config.yaml
dataset: "stained colorectal tissue patches (NCT-CRC-HE-100K)"
image_size: 32
cond_dropout: 0.1
norm: "layernorm"
fused_qkv: true
qk_norm: false
num_experts: 4
expert_mlp_ratio: 0.5
experts_per_token: 2
width: 256
learning_rate: 0.03
orthogonalizer: "polar_express"
Rows from block 3 of a small class-conditioned image diffusion model, named by matrix and row number. Rows with one number within an expert belong to one neuron, the router's apart. Each number is 50 + 10 x the weight over its row's rms, rounded and kept within 0 to 99. All counts start at 0. After the name is the row's rms in percent of the matrix's.
Before each expert's rows are labels from the 100 images, of 14848 (inputs lightly noised), where the router gives the expert most weight on average: "strongest on" is what is common among them. Only what is clearly more common there than usual is listed. The data: stained colorectal tissue patches (NCT-CRC-HE-100K). In brackets: how many of the 100, against the usual share in percent.
# router: router (model.blocks.3.mlp.router.weight, 4x256, trained with AdamW), inputs 0-127
# up: expert up (model.blocks.3.mlp.up, 4x128x256), inputs 0-127
# down: expert down (model.blocks.3.mlp.down, 4x256x128, transposed), outputs 0-127

# expert 2
strongest on: tissue: smooth muscle (49 vs 13.4); tissue: adipose tissue (33 vs 10.2)
router.2 084:34 55 58 55 53 66 58 51 42 55 38 39 49 53 42 57 60 64 47 36 44 44 37 29 44 59 42 67 42 47 33 55 53 43 51 49 62 38 38 41 61 59 47 44 44 51 42 51 22 65 52 61 55 53 55 53 69 68 60 41 57 47 62 47 33 53 57 31 50 49 47 40 61 52 33 46 35 40 60 44 41 57 27 72 68 50 30 49 45 40 51 53 53 57 37 52 46 40 43 61 50 43 38 49 56 68 54 49 61 57 45 53 60 30 65 57 71 40 54 49 47 46 53 44 61 43 54 47
up.3 106:70 50 28 43 50 50 50 50 80 50 50 50 40 48 50 52 50 50 33 50 50 50 38 50 50 50 63 50 66 50 50 62 50 50 43 50 50 50 62 61 50 50 62 50 50 50 50 50 50 50 32 51 50 50 50 50 20 50 66 50 44 50 76 50 50 74 50 70 33 50 26 50 50 50 50 50 50 50 50 50 50 50 50 50 50 50 50 64 50 63 50 50 26 61 35 50 50 50 52 57 50 29 68 60 50 50 50 35 48 70 71 50 50 50 68 50 64 50 50 50 50 50 50 73 50 50 50 50
down.3 100:50 56 50 50 34 71 50 50 50 50 50 45 50 50 30 50 50 50 50 70 50 50 65 33 50 50 50 50 50 50 53 50 40 50 58 50 50 33 50 50 64 50 50 50 60 33 37 50 50 50 50 53 50 70 50 50 50 50 50 50 23 23 63 50 68 39 50 50 50 50 84 50 50 50 50 50 50 50 43 50 87 47 50 50 50 50 50 20 50 56 50 50 50 79 63 50 50 38 43 50 50 50 50 35 76 50 50 50 50 50 33 50 50 50 70 50 62 50 50 50 50 68 50 50 50 51 70 50
up.4 073:50 35 50 50 50 50 50 50 76 82 69 50 50 50 50 64 50 50 50 50 50 50 50 62 30 50 50 50 50 50 30 50 31 50 50 50 50 50 50 42 44 81 50 50 50 50 50 50 50 50 50 50 50 50 50 50 50 50 50 50 33 50 50 50 50 50 50 50 42 50 36 50 50 50 50 50 50 50 50 50 50 50 50 50 50 50 69 50 44 37 50 50 50 65 50 50 50 67 50 70 50 19 50 50 50 50 50 41 50 50 50 50 50 24 50 84 50 72 50 50 50 50 37 50 50 50 50 73
down.4 079:50 67 50 50 50 50 31 62 45 50 50 72 50 50 50 50 50 50 50 50 50 50 50 50 50 50 50 89 50 31 50 50 50 17 50 50 50 50 50 50 50 50 50 50 50 24 50 50 12 50 50 50 50 50 50 50 50 50 50 50 50 50 50 50 50 50 50 31 50 50 50 50 50 50 50 50 50 00 50 50 50 37 43 50 30 35 50 50 39 50 50 50 50 50 50 50 19 62 50 43 50 50 50 36 50 30 50 50 50 50 50 50 50 50 50 50 50 11 34 50 50 61 28 73 50 50 33 50
up.5 088:50 50 50 50 50 50 86 40 50 58 50 50 50 50 50 52 50 50 50 50 74 50 50 50 50 50 50 66 50 50 50 50 50 50 24 50 27 50 50 73 50 50 45 50 50 54 50 50 50 50 50 50 50 39 50 62 50 50 68 66 50 50 50 71 50 50 50 39 50 50 50 50 50 50 41 50 60 50 39 50 50 50 50 53 80 31 50 50 50 50 50 50 50 46 37 50 50 50 50 50 50 58 50 50 50 50 50 50 50 69 50 50 34 50 50 30 37 50 50 50 37 50 50 50 50 33 50 50
down.5 090:50 50 50 39 50 50 74 50 59 50 63 50 50 50 50 50 50 50 57 50 50 50 50 72 50 28 50 50 50 50 50 50 50 50 99 50 50 50 62 50 62 50 50 50 50 50 50 50 50 50 50 50 50 50 23 50 50 64 50 50 50 34 50 50 50 50 50 50 50 50 35 50 65 50 39 43 50 26 50 50 50 50 50 50 50 50 50 50 50 50 50 50 50 50 50 50 50 50 50 50 50 50 50 63 50 50 50 51 50 50 79 50 37 50 77 50 50 50 50 50 43 50 50 50 50 50 64 50
up.6 072:50 74 50 50 11 50 50 50 50 50 76 50 50 50 50 50 50 50 50 50 50 50 50 37 50 52 31 13 64 69 35 50 50 50 50 50 50 50 50 50 50 50 50 50 50 50 50 50 24 79 50 50 50 50 50 36 88 50 50 50 30 50 65 50 50 50 50 68 50 50 50 50 38 50 50 50 50 50 50 50 50 47 50 50 50 50 50 50 50 86 44 50 50 50 50 50 50 50 50 50 65 69 50 69 50 50 50 55 83 30 50 50 29 50 50 50 50 68 50 50 50 34 50 50 50 50 50 50
down.6 090:50 50 67 46 65 42 50 50 50 50 63 50 50 61 50 50 34 50 50 50 50 50 50 50 86 50 50 50 50 65 50 50 50 50 42 50 50 50 50 50 50 50 40 50 50 50 50 50 53 50 50 50 50 28 50 50 50 50 50 50 50 38 77 50 17 50 37 50 50 50 50 50 50 50 65 34 50 21 50 50 50 50 50 50 50 50 50 50 50 50 50 50 38 50 73 50 50 25 50 60 50 50 83 50 50 50 50 96 72 84 50 50 50 50 50 53 50 50 58 50 50 50 50 50 50 50 50 50
up.7 096:50 50 50 50 50 50 50 50 34 46 77 38 50 50 50 50 50 50 25 35 50 64 50 50 50 50 50 50 47 50 50 50 69 50 50 50 50 50 50 50 64 50 50 59 50 29 50 50 50 62 50 44 50 40 50 62 50 62 50 50 58 50 50 50 50 50 62 50 50 33 34 50 50 56 29 50 66 50 50 37 50 50 48 50 67 50 50 50 50 74 74 50 50 50 50 50 50 50 50 50 41 57 50 50 39 50 50 48 50 50 50 50 13 50 50 50 50 68 57 50 50 50 42 50 50 80 50 46
down.7 108:50 50 22 50 66 50 50 50 50 35 50 50 50 50 50 60 18 50 22 24 50 50 48 53 58 50 50 30 54 48 50 50 50 60 50 50 50 50 50 50 20 50 31 50 50 36 50 50 50 50 50 35 50 50 50 50 65 50 50 50 63 67 64 50 50 50 50 50 50 50 50 50 50 50 50 50 50 50 50 35 50 50 50 50 50 50 50 50 50 32 50 53 50 50 50 28 50 50 62 38 50 50 50 36 51 07 63 50 50 50 50 50 27 77 50 67 50 50 62 59 62 50 69 50 50 76 50 50
up.8 099:50 50 50 42 50 75 31 50 50 50 50 40 59 50 67 50 50 50 44 50 58 60 67 76 79 50 50 34 68 85 64 50 50 30 23 50 50 50 22 53 50 50 50 50 50 50 50 50 37 77 50 50 34 50 50 50 14 50 50 50 73 50 50 50 50 50 41 59 50 50 50 50 50 50 26 50 50 50 50 50 50 15 50 35 50 50 50 50 50 50 50 50 44 50 50 52 76 50 63 50 50 70 50 50 40 50 50 50 50 50 40 50 38 50 50 50 50 50 50 40 50 50 41 50 50 50 50 45
down.8 113:50 50 50 50 36 50 50 50 56 46 50 50 50 50 62 50 50 50 50 35 50 50 50 50 59 50 28 50 67 21 50 50 50 50 50 50 37 54 50 50 29 50 25 33 43 50 63 79 50 50 66 50 50 40 50 45 50 50 61 35 50 50 65 59 50 50 58 50 49 77 51 50 36 50 50 39 34 50 50 50 50 50 50 50 50 28 50 50 50 50 50 33 50 64 50 50 48 50 83 50 66 40 50 50 50 50 50 50 50 50 44 59 50 73 50 52 50 39 36 50 50 50 58 72 50 50 50 50
up.9 113:50 50 50 35 50 50 61 50 50 30 29 50 50 71 29 55 50 50 50 50 50 50 47 50 50 50 50 50 50 50 50 50 50 50 62 87 50 50 50 50 50 65 50 50 50 50 50 50 72 50 50 50 50 50 29 50 50 50 50 50 65 34 50 63 36 50 50 37 50 70 50 49 68 56 50 33 39 50 50 41 59 50 50 50 62 50 50 61 50 50 50 39 50 63 47 34 50 50 50 60 50 69 50 50 50 70 50 50 50 50 50 50 50 50 36 50 34 50 50 61 50 50 24 50 50 58 50 50
down.9 113:50 25 69 39 50 50 50 50 50 50 50 50 50 50 50 50 31 44 60 50 50 66 50 72 50 50 50 50 50 47 50 61 83 59 29 50 78 50 50 50 26 50 50 50 50 71 50 50 28 50 67 50 50 50 50 59 34 50 50 50 50 50 55 50 34 50 50 50 50 48 50 50 50 50 50 53 50 50 63 50 37 50 25 50 55 50 50 77 75 39 50 30 50 50 50 50 50 50 19 50 33 50 50 50 50 50 35 50 50 50 50 50 69 50 50 50 66 50 50 50 21 50 35 71 50 50 50 50
up.10 090:50 50 63 50 50 50 50 50 50 50 18 50 50 31 50 50 50 50 50 61 50 50 68 50 62 50 50 50 50 50 50 50 50 15 50 74 50 50 57 50 50 50 50 50 50 69 50 32 50 54 50 12 50 50 29 50 53 59 50 50 50 50 50 60 50 50 50 50 50 54 50 50 50 50 50 50 50 50 50 28 50 35 50 50 50 50 82 61 50 50 50 50 50 50 50 50 50 50 50 50 50 50 58 50 50 73 50 08 50 32 50 50 50 50 50 50 59 50 50 50 50 50 50 50 50 50 20 50
down.10 089:50 10 50 66 50 50 50 50 50 55 50 50 50 50 74 26 55 50 50 73 66 50 50 50 50 50 50 73 26 50 50 70 50 50 33 77 50 50 50 50 50 34 50 50 50 50 66 72 50 50 50 50 76 50 65 60 50 50 50 50 50 50 50 50 50 50 50 16 73 50 50 50 50 50 50 50 50 32 50 50 50 21 50 50 50 50 46 50 50 50 50 50 77 50 50 50 50 35 50 50 50 74 50 50 59 50 50 50 50 50 50 50 50 50 50 75 44 20 62 50 23 50 50 50 50 50 35 50

# expert 1
strongest on: tissue: smooth muscle (51 vs 13.4); tissue: tumour epithelium (46 vs 14.8)
router.1 081:43 58 40 59 40 55 40 49 51 59 36 47 33 56 45 40 71 48 55 46 67 45 53 29 56 51 70 50 39 48 46 62 66 46 40 56 62 48 31 63 62 58 47 47 57 53 53 38 46 47 23 39 37 54 60 66 51 50 51 54 54 49 44 65 45 52 49 47 41 44 47 59 57 59 49 65 45 64 54 54 50 36 53 54 70 52 59 44 42 35 47 43 52 68 54 63 49 60 45 46 45 47 47 52 53 40 41 56 56 65 63 37 59 36 64 44 76 61 44 45 31 41 54 57 53 47 44 40
up.3 099:50 50 49 50 50 50 50 50 78 50 72 65 49 50 50 59 50 81 39 50 50 50 50 50 50 50 50 50 50 26 50 60 50 50 50 35 50 50 50 50 50 73 50 50 38 33 50 76 50 50 71 50 50 50 45 71 50 50 50 50 50 50 50 44 50 50 59 50 50 50 50 24 50 50 64 50 50 50 50 34 50 50 50 50 54 50 50 43 50 76 59 66 50 50 45 50 50 55 50 26 50 50 50 50 50 42 50 50 58 50 50 40 70 50 50 47 50 50 50 61 50 50 50 50 50 30 50 50
down.3 124:50 50 50 58 50 50 50 60 83 69 43 84 50 50 50 69 76 68 50 21 50 75 50 50 50 50 50 50 50 50 42 50 50 76 84 50 50 14 50 50 50 64 66 35 50 50 51 50 50 46 50 50 50 50 50 50 50 50 50 50 50 75 50 39 50 61 50 37 37 50 50 34 80 50 50 29 50 50 50 50 50 49 50 59 50 50 50 50 50 50 50 50 74 50 50 50 50 50 50 17 45 50 50 34 50 50 50 50 50 50 77 50 50 50 50 50 50 50 50 66 50 62 50 38 50 50 50 66
up.4 085:46 89 50 50 68 50 66 40 50 50 50 66 58 50 50 79 50 29 50 63 50 50 50 50 50 50 50 50 50 50 22 77 79 50 50 61 50 50 50 50 50 50 58 17 50 50 50 50 24 50 50 50 39 50 48 50 50 50 50 50 50 50 50 50 50 50 50 50 50 50 50 50 50 50 50 50 50 50 50 50 50 50 50 56 50 50 50 50 50 50 50 50 50 50 38 42 80 68 50 50 50 50 50 16 50 50 62 50 50 50 50 50 50 69 50 50 50 50 50 50 50 87 31 50 50 50 50 50
down.4 083:50 50 41 50 50 50 61 50 24 58 72 50 50 50 50 50 50 50 65 50 50 52 44 83 63 50 49 50 50 50 42 50 50 50 50 50 50 50 50 50 16 50 59 50 36 56 50 47 50 50 50 50 50 12 50 53 50 32 66 50 50 33 78 50 50 48 71 50 50 50 50 50 50 50 39 50 50 50 50 50 50 50 71 72 50 50 87 50 50 50 50 50 50 50 50 50 50 32 50 50 50 50 50 50 50 50 50 50 50 50 50 50 50 50 50 50 50 68 50 50 50 50 50 50 44 50 50 55
up.5 057:50 50 26 50 50 60 50 47 50 80 50 50 59 50 50 50 50 23 50 50 50 50 17 50 50 50 50 50 50 50 50 50 50 50 50 62 50 50 50 50 50 50 50 50 50 50 50 50 50 50 28 50 50 50 50 50 50 91 50 50 50 50 50 50 50 50 50 50 50 58 23 50 50 41 25 50 50 50 50 50 50 50 50 50 50 50 50 50 50 50 50 50 76 02 50 50 50 50 50 50 50 50 50 50 50 50 50 50 50 50 47 50 50 50 50 50 50 50 76 50 32 50 50 50 50 50 50 50
down.5 096:50 50 50 23 32 50 40 50 66 50 50 50 50 50 50 50 76 50 24 50 50 50 50 50 50 50 50 15 18 50 50 50 50 56 50 50 50 57 50 50 50 41 65 50 50 50 67 50 50 50 43 50 50 50 51 50 50 50 45 50 50 61 09 50 50 50 50 50 50 50 50 65 41 50 50 50 50 50 50 50 50 50 50 50 50 50 62 50 36 50 50 58 50 50 57 50 37 50 50 50 50 50 50 50 50 25 50 50 50 50 50 50 35 80 50 50 50 50 50 67 50 50 50 50 61 50 50 70
up.6 095:50 61 50 66 50 53 69 50 63 50 50 50 50 50 64 36 50 50 50 33 50 50 71 50 50 74 41 32 50 50 50 50 30 50 50 50 50 50 50 60 29 50 50 50 50 50 50 50 35 50 50 50 50 33 50 50 50 50 84 48 50 50 50 42 28 50 50 50 50 50 50 70 27 69 50 50 50 50 50 50 50 40 50 48 50 50 50 50 50 50 50 50 84 50 50 50 50 50 50 50 50 61 62 50 50 50 62 77 50 50 43 68 50 50 50 50 37 50 45 50 63 50 50 50 50 40 58 50
down.6 119:50 58 40 72 50 50 35 50 50 54 59 50 50 50 50 22 50 29 77 37 59 66 64 50 50 50 33 50 50 50 50 50 50 41 50 50 50 50 53 50 50 70 46 63 50 29 78 50 72 50 32 50 50 50 50 50 50 50 68 27 50 64 50 50 50 50 50 50 50 60 50 42 50 59 50 50 50 50 42 36 50 50 50 50 71 50 40 50 50 63 50 32 50 50 50 50 50 50 50 58 50 58 33 50 50 82 50 50 75 50 50 73 50 71 50 50 47 50 50 37 33 50 50 45 50 50 50 50
up.7 104:50 68 50 68 50 50 50 50 50 50 50 50 64 19 50 50 71 50 29 27 32 64 23 50 50 50 50 50 50 50 54 50 50 50 50 50 50 50 50 41 50 50 38 50 50 68 50 50 27 50 50 21 61 50 50 61 50 14 50 50 25 50 57 50 77 39 61 50 50 25 50 50 50 40 50 50 50 50 50 50 50 50 50 50 50 50 37 46 50 65 57 50 50 50 50 50 50 50 57 60 36 50 50 35 50 50 50 40 50 50 49 50 18 50 50 50 50 50 50 50 50 50 50 50 50 50 50 50
down.7 103:79 51 57 26 50 50 50 75 50 40 69 77 54 50 50 50 50 50 37 41 50 50 50 48 63 33 50 50 50 50 50 50 50 50 71 50 30 50 50 50 50 50 50 22 52 50 64 50 50 50 52 50 50 50 50 50 50 50 50 50 50 87 67 74 50 50 50 41 64 50 50 33 50 48 50 34 50 50 50 50 43 50 32 50 50 70 50 50 59 63 50 50 68 50 50 50 50 47 66 50 47 50 50 50 50 50 50 50 54 50 50 50 37 56 50 50 21 50 25 50 50 50 50 50 50 60 50 50
up.8 098:63 50 50 50 50 65 50 50 50 31 50 50 50 50 50 63 50 28 28 62 50 50 43 50 50 50 54 50 67 50 64 82 63 50 50 35 50 50 50 59 32 50 72 50 50 50 50 50 50 50 31 61 64 64 50 50 41 50 50 38 69 50 74 44 50 50 50 63 50 50 71 50 50 62 36 50 50 50 60 50 50 22 50 50 50 50 50 39 50 50 50 24 50 50 50 50 62 50 77 50 35 50 65 50 50 50 71 39 50 50 50 50 50 50 50 48 69 50 50 50 50 50 38 50 64 49 50 27
down.8 092:50 50 19 50 50 50 50 34 40 50 50 30 43 55 70 50 50 50 50 50 66 50 46 50 31 63 50 50 50 50 50 50 50 50 50 50 50 50 59 38 50 23 68 50 50 39 15 50 85 33 35 74 50 50 50 53 50 37 04 50 50 50 50 50 64 30 50 50 50 70 60 50 50 50 50 50 71 50 08 50 50 50 50 50 50 50 50 50 50 50 40 50 69 50 61 66 50 50 59 50 50 34 50 50 50 50 61 50 50 50 50 50 50 46 50 50 58 29 50 50 50 50 57 58 50 22 50 50
up.9 107:50 50 60 50 50 50 50 50 50 50 73 39 50 50 50 50 26 50 50 50 50 50 20 50 50 50 59 50 50 50 50 50 50 50 50 50 50 60 35 50 50 50 50 50 67 64 70 50 68 50 50 50 50 50 50 40 50 50 23 50 50 72 50 36 73 50 32 50 50 78 26 50 50 63 50 72 50 50 50 50 50 50 50 50 28 85 64 82 50 53 50 50 08 50 48 50 50 50 50 69 50 62 40 50 50 50 42 50 50 32 24 56 50 50 60 50 39 50 31 50 50 50 66 50 43 50 39 47
down.9 122:27 54 47 38 50 33 50 50 60 50 50 50 50 50 33 50 50 50 50 50 50 50 36 42 61 50 50 50 50 50 50 34 50 50 50 37 72 46 50 28 50 50 50 50 50 50 76 64 62 35 50 50 39 42 50 60 50 50 50 50 50 60 72 50 34 32 50 50 70 63 28 50 50 50 38 38 50 50 77 50 50 67 50 50 50 64 67 67 50 60 30 59 50 50 76 50 58 50 62 50 88 27 55 50 50 61 50 22 66 61 77 74 50 50 41 50 42 37 50 41 50 50 69 50 50 50 50 50
up.10 113:44 50 50 50 50 50 30 50 50 50 50 50 50 50 50 50 32 77 50 50 50 50 50 59 50 69 26 50 29 50 30 68 80 50 50 50 50 42 47 44 50 50 50 50 70 68 50 50 50 50 50 30 50 50 50 50 71 50 50 50 72 50 60 89 67 50 50 18 50 50 50 70 50 50 50 50 69 50 50 50 50 50 50 50 33 50 55 50 50 50 50 50 70 50 50 50 28 50 50 50 50 50 50 50 50 50 50 50 50 50 50 50 50 32 50 50 50 50 50 50 50 50 50 50 50 46 50 50
down.10 080:69 62 50 50 50 50 50 50 60 81 21 50 23 50 57 50 50 50 50 43 50 50 57 50 50 50 50 50 30 27 50 50 50 50 67 50 55 64 50 50 50 50 50 50 50 50 00 65 50 51 30 50 50 50 60 50 14 72 50 50 41 50 50 50 50 32 50 50 50 46 50 50 44 50 50 65 50 50 50 50 50 50 50 50 50 59 50 76 50 25 50 50 50 41 50 79 44 55 50 50 50 50 50 50 50 50 50 50 50 50 50 50 50 50 50 50 50 15 63 50 50 50 50 50 57 50 50 50

# expert 3
strongest on: tissue: lymphocytes (98 vs 11.2)
router.3 099:48 44 59 49 44 67 60 81 39 51 54 62 65 49 48 63 57 64 34 34 64 39 35 50 72 46 55 57 33 44 46 61 46 42 61 47 56 49 51 56 55 56 47 39 31 51 57 64 35 67 51 61 46 42 49 47 69 49 55 44 48 48 59 47 30 63 62 50 47 52 42 57 65 51 50 43 44 22 68 43 41 64 37 65 66 50 53 32 45 52 62 57 57 58 38 53 37 41 52 48 60 50 53 47 64 56 53 37 59 31 66 44 54 44 59 64 67 49 41 39 54 41 55 49 66 46 56 60
up.3 097:50 50 71 50 34 50 50 50 50 50 50 37 50 50 50 50 30 50 50 50 50 50 50 54 50 50 50 43 28 50 50 50 50 50 50 50 50 50 28 50 50 50 50 67 73 61 50 50 50 50 50 50 50 50 50 50 50 50 50 50 50 50 50 50 50 05 60 50 50 50 51 50 50 50 50 50 50 50 50 50 50 50 36 65 50 35 77 50 39 50 26 78 50 35 50 50 50 50 50 50 50 50 50 74 50 50 24 50 50 50 50 32 18 50 41 50 62 50 28 50 50 20 50 50 50 50 50 50
down.3 066:50 73 50 50 50 20 50 50 50 50 32 50 50 50 19 85 50 61 50 50 50 50 50 67 50 50 50 50 50 75 50 50 50 50 25 50 50 50 50 50 50 50 50 50 50 16 50 50 50 29 50 72 59 50 50 50 50 50 34 50 50 50 50 50 50 50 50 50 23 50 50 32 68 50 50 50 50 50 16 50 50 50 68 50 50 50 50 50 50 50 50 50 17 50 50 50 50 50 22 50 50 50 50 26 50 50 50 50 50 50 50 58 82 50 50 50 27 50 50 50 50 50 20 36 50 50 50 50
up.4 085:50 50 35 50 50 50 50 43 50 50 50 67 50 50 50 50 50 50 50 50 50 32 74 50 50 50 50 50 50 50 59 50 65 73 50 50 50 32 84 50 27 50 50 50 79 50 50 50 50 50 50 70 50 50 50 79 50 50 50 37 50 50 50 77 50 50 66 56 50 50 50 50 50 50 50 50 50 50 50 50 50 67 50 50 50 50 50 50 50 64 50 29 26 67 50 19 31 50 50 50 50 50 50 50 50 50 50 50 50 34 50 55 50 50 69 50 63 50 50 50 50 50 50 50 50 50 50 50
down.4 072:38 50 50 50 50 50 50 50 50 50 50 50 50 50 77 50 33 50 19 50 30 50 63 50 50 50 50 66 50 50 50 50 50 50 32 50 50 50 50 50 50 78 50 50 50 50 50 50 50 50 18 68 50 38 50 50 50 50 50 50 82 77 50 63 50 50 50 36 50 50 50 50 50 50 32 50 50 25 50 50 50 50 78 62 50 50 50 73 50 50 50 50 31 50 65 50 70 50 50 50 50 18 21 50 23 34 36 50 50 29 50 50 50 50 50 50 50 50 35 50 50 50 50 50 50 50 50 50
up.5 130:50 35 50 50 50 50 64 50 50 68 50 50 50 50 50 50 72 28 50 50 50 62 50 72 50 50 50 50 50 50 27 51 50 50 61 50 52 50 50 50 50 50 50 50 50 50 50 57 50 50 76 50 50 50 83 50 50 50 50 50 54 50 50 50 50 50 50 50 50 50 60 50 50 38 42 73 50 50 36 50 50 39 50 50 29 33 50 50 50 27 34 50 50 26 50 65 50 50 50 50 24 50 50 50 40 50 50 50 50 50 50 50 50 50 50 50 50 62 50 50 50 50 50 50 50 50 50 58
down.5 102:50 50 71 38 29 50 90 50 68 50 50 50 54 50 50 50 50 50 50 50 50 70 50 55 37 50 50 50 48 50 50 50 83 58 50 50 50 50 50 36 50 50 50 50 73 50 50 50 43 50 50 50 72 50 38 63 50 50 34 27 50 50 59 50 50 50 73 49 41 67 41 32 53 21 50 50 50 50 37 50 50 50 50 62 50 50 56 50 82 67 50 50 50 50 50 50 64 50 50 60 50 50 50 50 50 50 50 50 37 34 50 73 63 50 50 50 50 50 50 50 35 50 50 50 50 50 64 50
up.6 081:42 36 59 50 50 67 50 50 50 50 50 50 50 50 50 40 69 50 54 50 50 34 64 50 33 50 50 50 75 50 23 50 62 74 65 50 50 50 50 31 50 50 50 50 50 50 50 50 50 50 50 50 65 50 50 50 50 56 50 50 50 37 50 27 50 50 50 50 50 50 65 50 50 50 29 50 50 50 67 28 50 62 61 50 50 50 50 50 50 65 50 33 67 50 30 66 75 70 50 50 23 43 50 50 50 77 50 50 21 50 68 50 50 50 50 50 50 64 50 63 50 50 50 50 50 50 30 50
down.6 101:63 50 39 23 50 21 50 60 50 50 50 31 50 50 50 50 14 38 50 50 42 50 50 50 71 23 50 79 31 50 50 61 35 50 50 50 50 50 33 50 50 50 50 37 50 50 50 50 50 50 31 50 50 50 50 50 50 50 34 50 50 50 50 16 25 40 50 50 42 50 50 50 31 50 50 50 64 44 50 50 50 50 50 50 50 35 60 50 46 50 50 50 50 50 50 26 50 31 50 50 50 66 50 50 50 53 50 50 50 50 50 41 46 76 50 50 50 50 50 50 32 50 50 41 50 50 69 50
up.7 082:50 59 38 20 25 50 50 50 50 68 79 50 50 50 50 55 50 56 50 50 50 30 33 50 50 50 50 50 50 50 75 50 50 65 50 29 50 36 50 75 50 50 50 50 68 50 50 50 50 50 50 50 33 46 59 50 50 36 50 35 50 50 61 50 50 50 64 59 50 50 50 50 34 50 50 34 50 50 50 71 50 70 50 66 50 50 50 50 84 50 50 50 78 50 31 42 50 50 50 50 50 50 50 50 50 50 50 67 50 50 50 50 50 50 50 39 50 50 35 50 50 50 63 25 25 50 62 50
down.7 087:50 50 50 50 50 50 50 71 38 50 29 46 50 50 75 50 50 50 41 50 50 50 50 50 50 50 50 50 50 50 50 50 50 50 50 60 32 50 50 50 50 50 50 50 50 50 78 74 50 50 50 50 50 50 50 50 31 50 50 50 83 65 50 50 50 50 50 50 69 50 50 50 50 50 58 50 72 50 50 26 50 50 87 35 50 30 58 50 29 50 50 50 50 69 50 50 59 52 50 50 50 35 50 50 50 50 50 50 50 50 34 50 50 71 50 50 67 36 50 50 31 50 32 50 38 50 43 50
up.8 115:50 50 42 50 50 50 66 47 67 64 50 50 50 50 50 50 50 50 50 50 50 41 78 50 50 50 50 50 50 31 42 62 50 50 54 50 40 70 50 50 74 50 50 78 50 60 50 50 50 67 58 74 50 50 50 50 50 34 50 37 43 50 50 64 50 50 58 64 50 36 50 36 32 50 50 50 55 50 38 50 50 69 27 50 50 90 50 50 66 36 50 50 69 42 50 50 29 50 50 50 50 50 50 50 50 50 50 50 65 50 32 32 50 50 50 42 30 68 44 63 50 50 74 39 50 50 50 50
down.8 107:66 50 50 50 50 50 42 50 71 50 50 87 50 44 50 50 50 64 50 50 50 50 50 50 72 50 44 50 50 50 69 50 64 50 50 50 50 50 36 30 50 50 30 50 33 62 55 41 65 43 50 50 50 50 50 50 50 50 50 50 50 50 79 60 60 50 50 50 50 50 50 38 67 50 50 50 38 50 50 50 33 50 31 50 50 50 54 50 69 40 50 50 50 50 35 46 50 50 50 58 65 50 50 33 50 50 50 50 50 50 50 65 57 50 67 50 43 65 39 50 50 33 62 50 50 50 63 66
up.9 082:50 50 30 50 50 50 50 50 50 50 50 50 50 50 50 50 50 69 50 50 31 64 50 50 48 50 50 50 50 50 50 36 35 50 50 50 50 50 50 50 50 50 50 81 73 50 50 50 50 50 50 50 50 50 50 38 50 50 50 50 50 50 50 50 50 31 73 50 50 50 50 50 32 50 50 50 30 50 50 32 50 50 50 50 41 50 50 77 50 50 28 50 50 50 25 50 50 50 50 50 82 50 50 72 50 50 43 78 50 50 50 50 50 50 50 25 50 79 73 50 50 33 50 32 50 50 89 50
down.9 106:62 50 60 52 50 50 25 50 50 50 39 50 50 74 50 50 50 50 50 21 24 50 28 50 50 36 50 50 50 50 55 50 50 50 43 50 70 69 50 74 50 59 50 64 50 50 57 64 50 50 50 14 50 50 50 50 50 27 50 40 24 50 50 38 50 50 22 62 50 50 50 56 35 50 69 64 50 50 50 50 50 50 27 50 50 50 50 53 50 50 41 50 80 50 50 50 64 50 50 50 50 50 50 70 50 78 50 50 50 50 50 50 50 50 50 50 73 50 50 38 50 37 32 53 50 73 50 50
up.10 109:35 50 65 50 50 50 50 50 50 75 50 37 50 50 65 50 50 50 69 50 50 60 62 35 58 68 50 50 29 63 36 50 50 50 50 50 66 34 50 41 50 29 50 42 50 29 50 55 50 33 50 50 50 50 43 61 56 50 50 50 50 38 39 23 50 50 50 50 50 50 50 60 40 50 50 67 67 42 58 50 50 50 41 50 50 50 11 39 50 50 61 50 50 50 30 50 50 35 66 22 50 50 58 50 66 50 66 65 50 50 50 58 50 50 50 50 50 50 61 50 60 50 33 67 50 39 50 50
down.10 139:50 63 30 56 50 50 44 50 50 45 62 50 33 67 50 50 50 28 28 82 33 50 38 44 50 43 50 50 78 50 50 56 50 55 41 50 40 50 43 50 50 50 50 50 50 50 37 50 50 50 39 50 55 50 50 50 50 50 50 33 67 50 57 72 34 50 50 50 39 50 58 72 37 50 50 37 50 50 63 50 49 59 37 50 37 57 63 50 37 50 50 60 63 62 42 50 41 60 44 50 50 68 50 50 50 50 28 37 70 72 50 50 72 34 50 48 28 50 38 50 50 38 63 29 50 64 50 50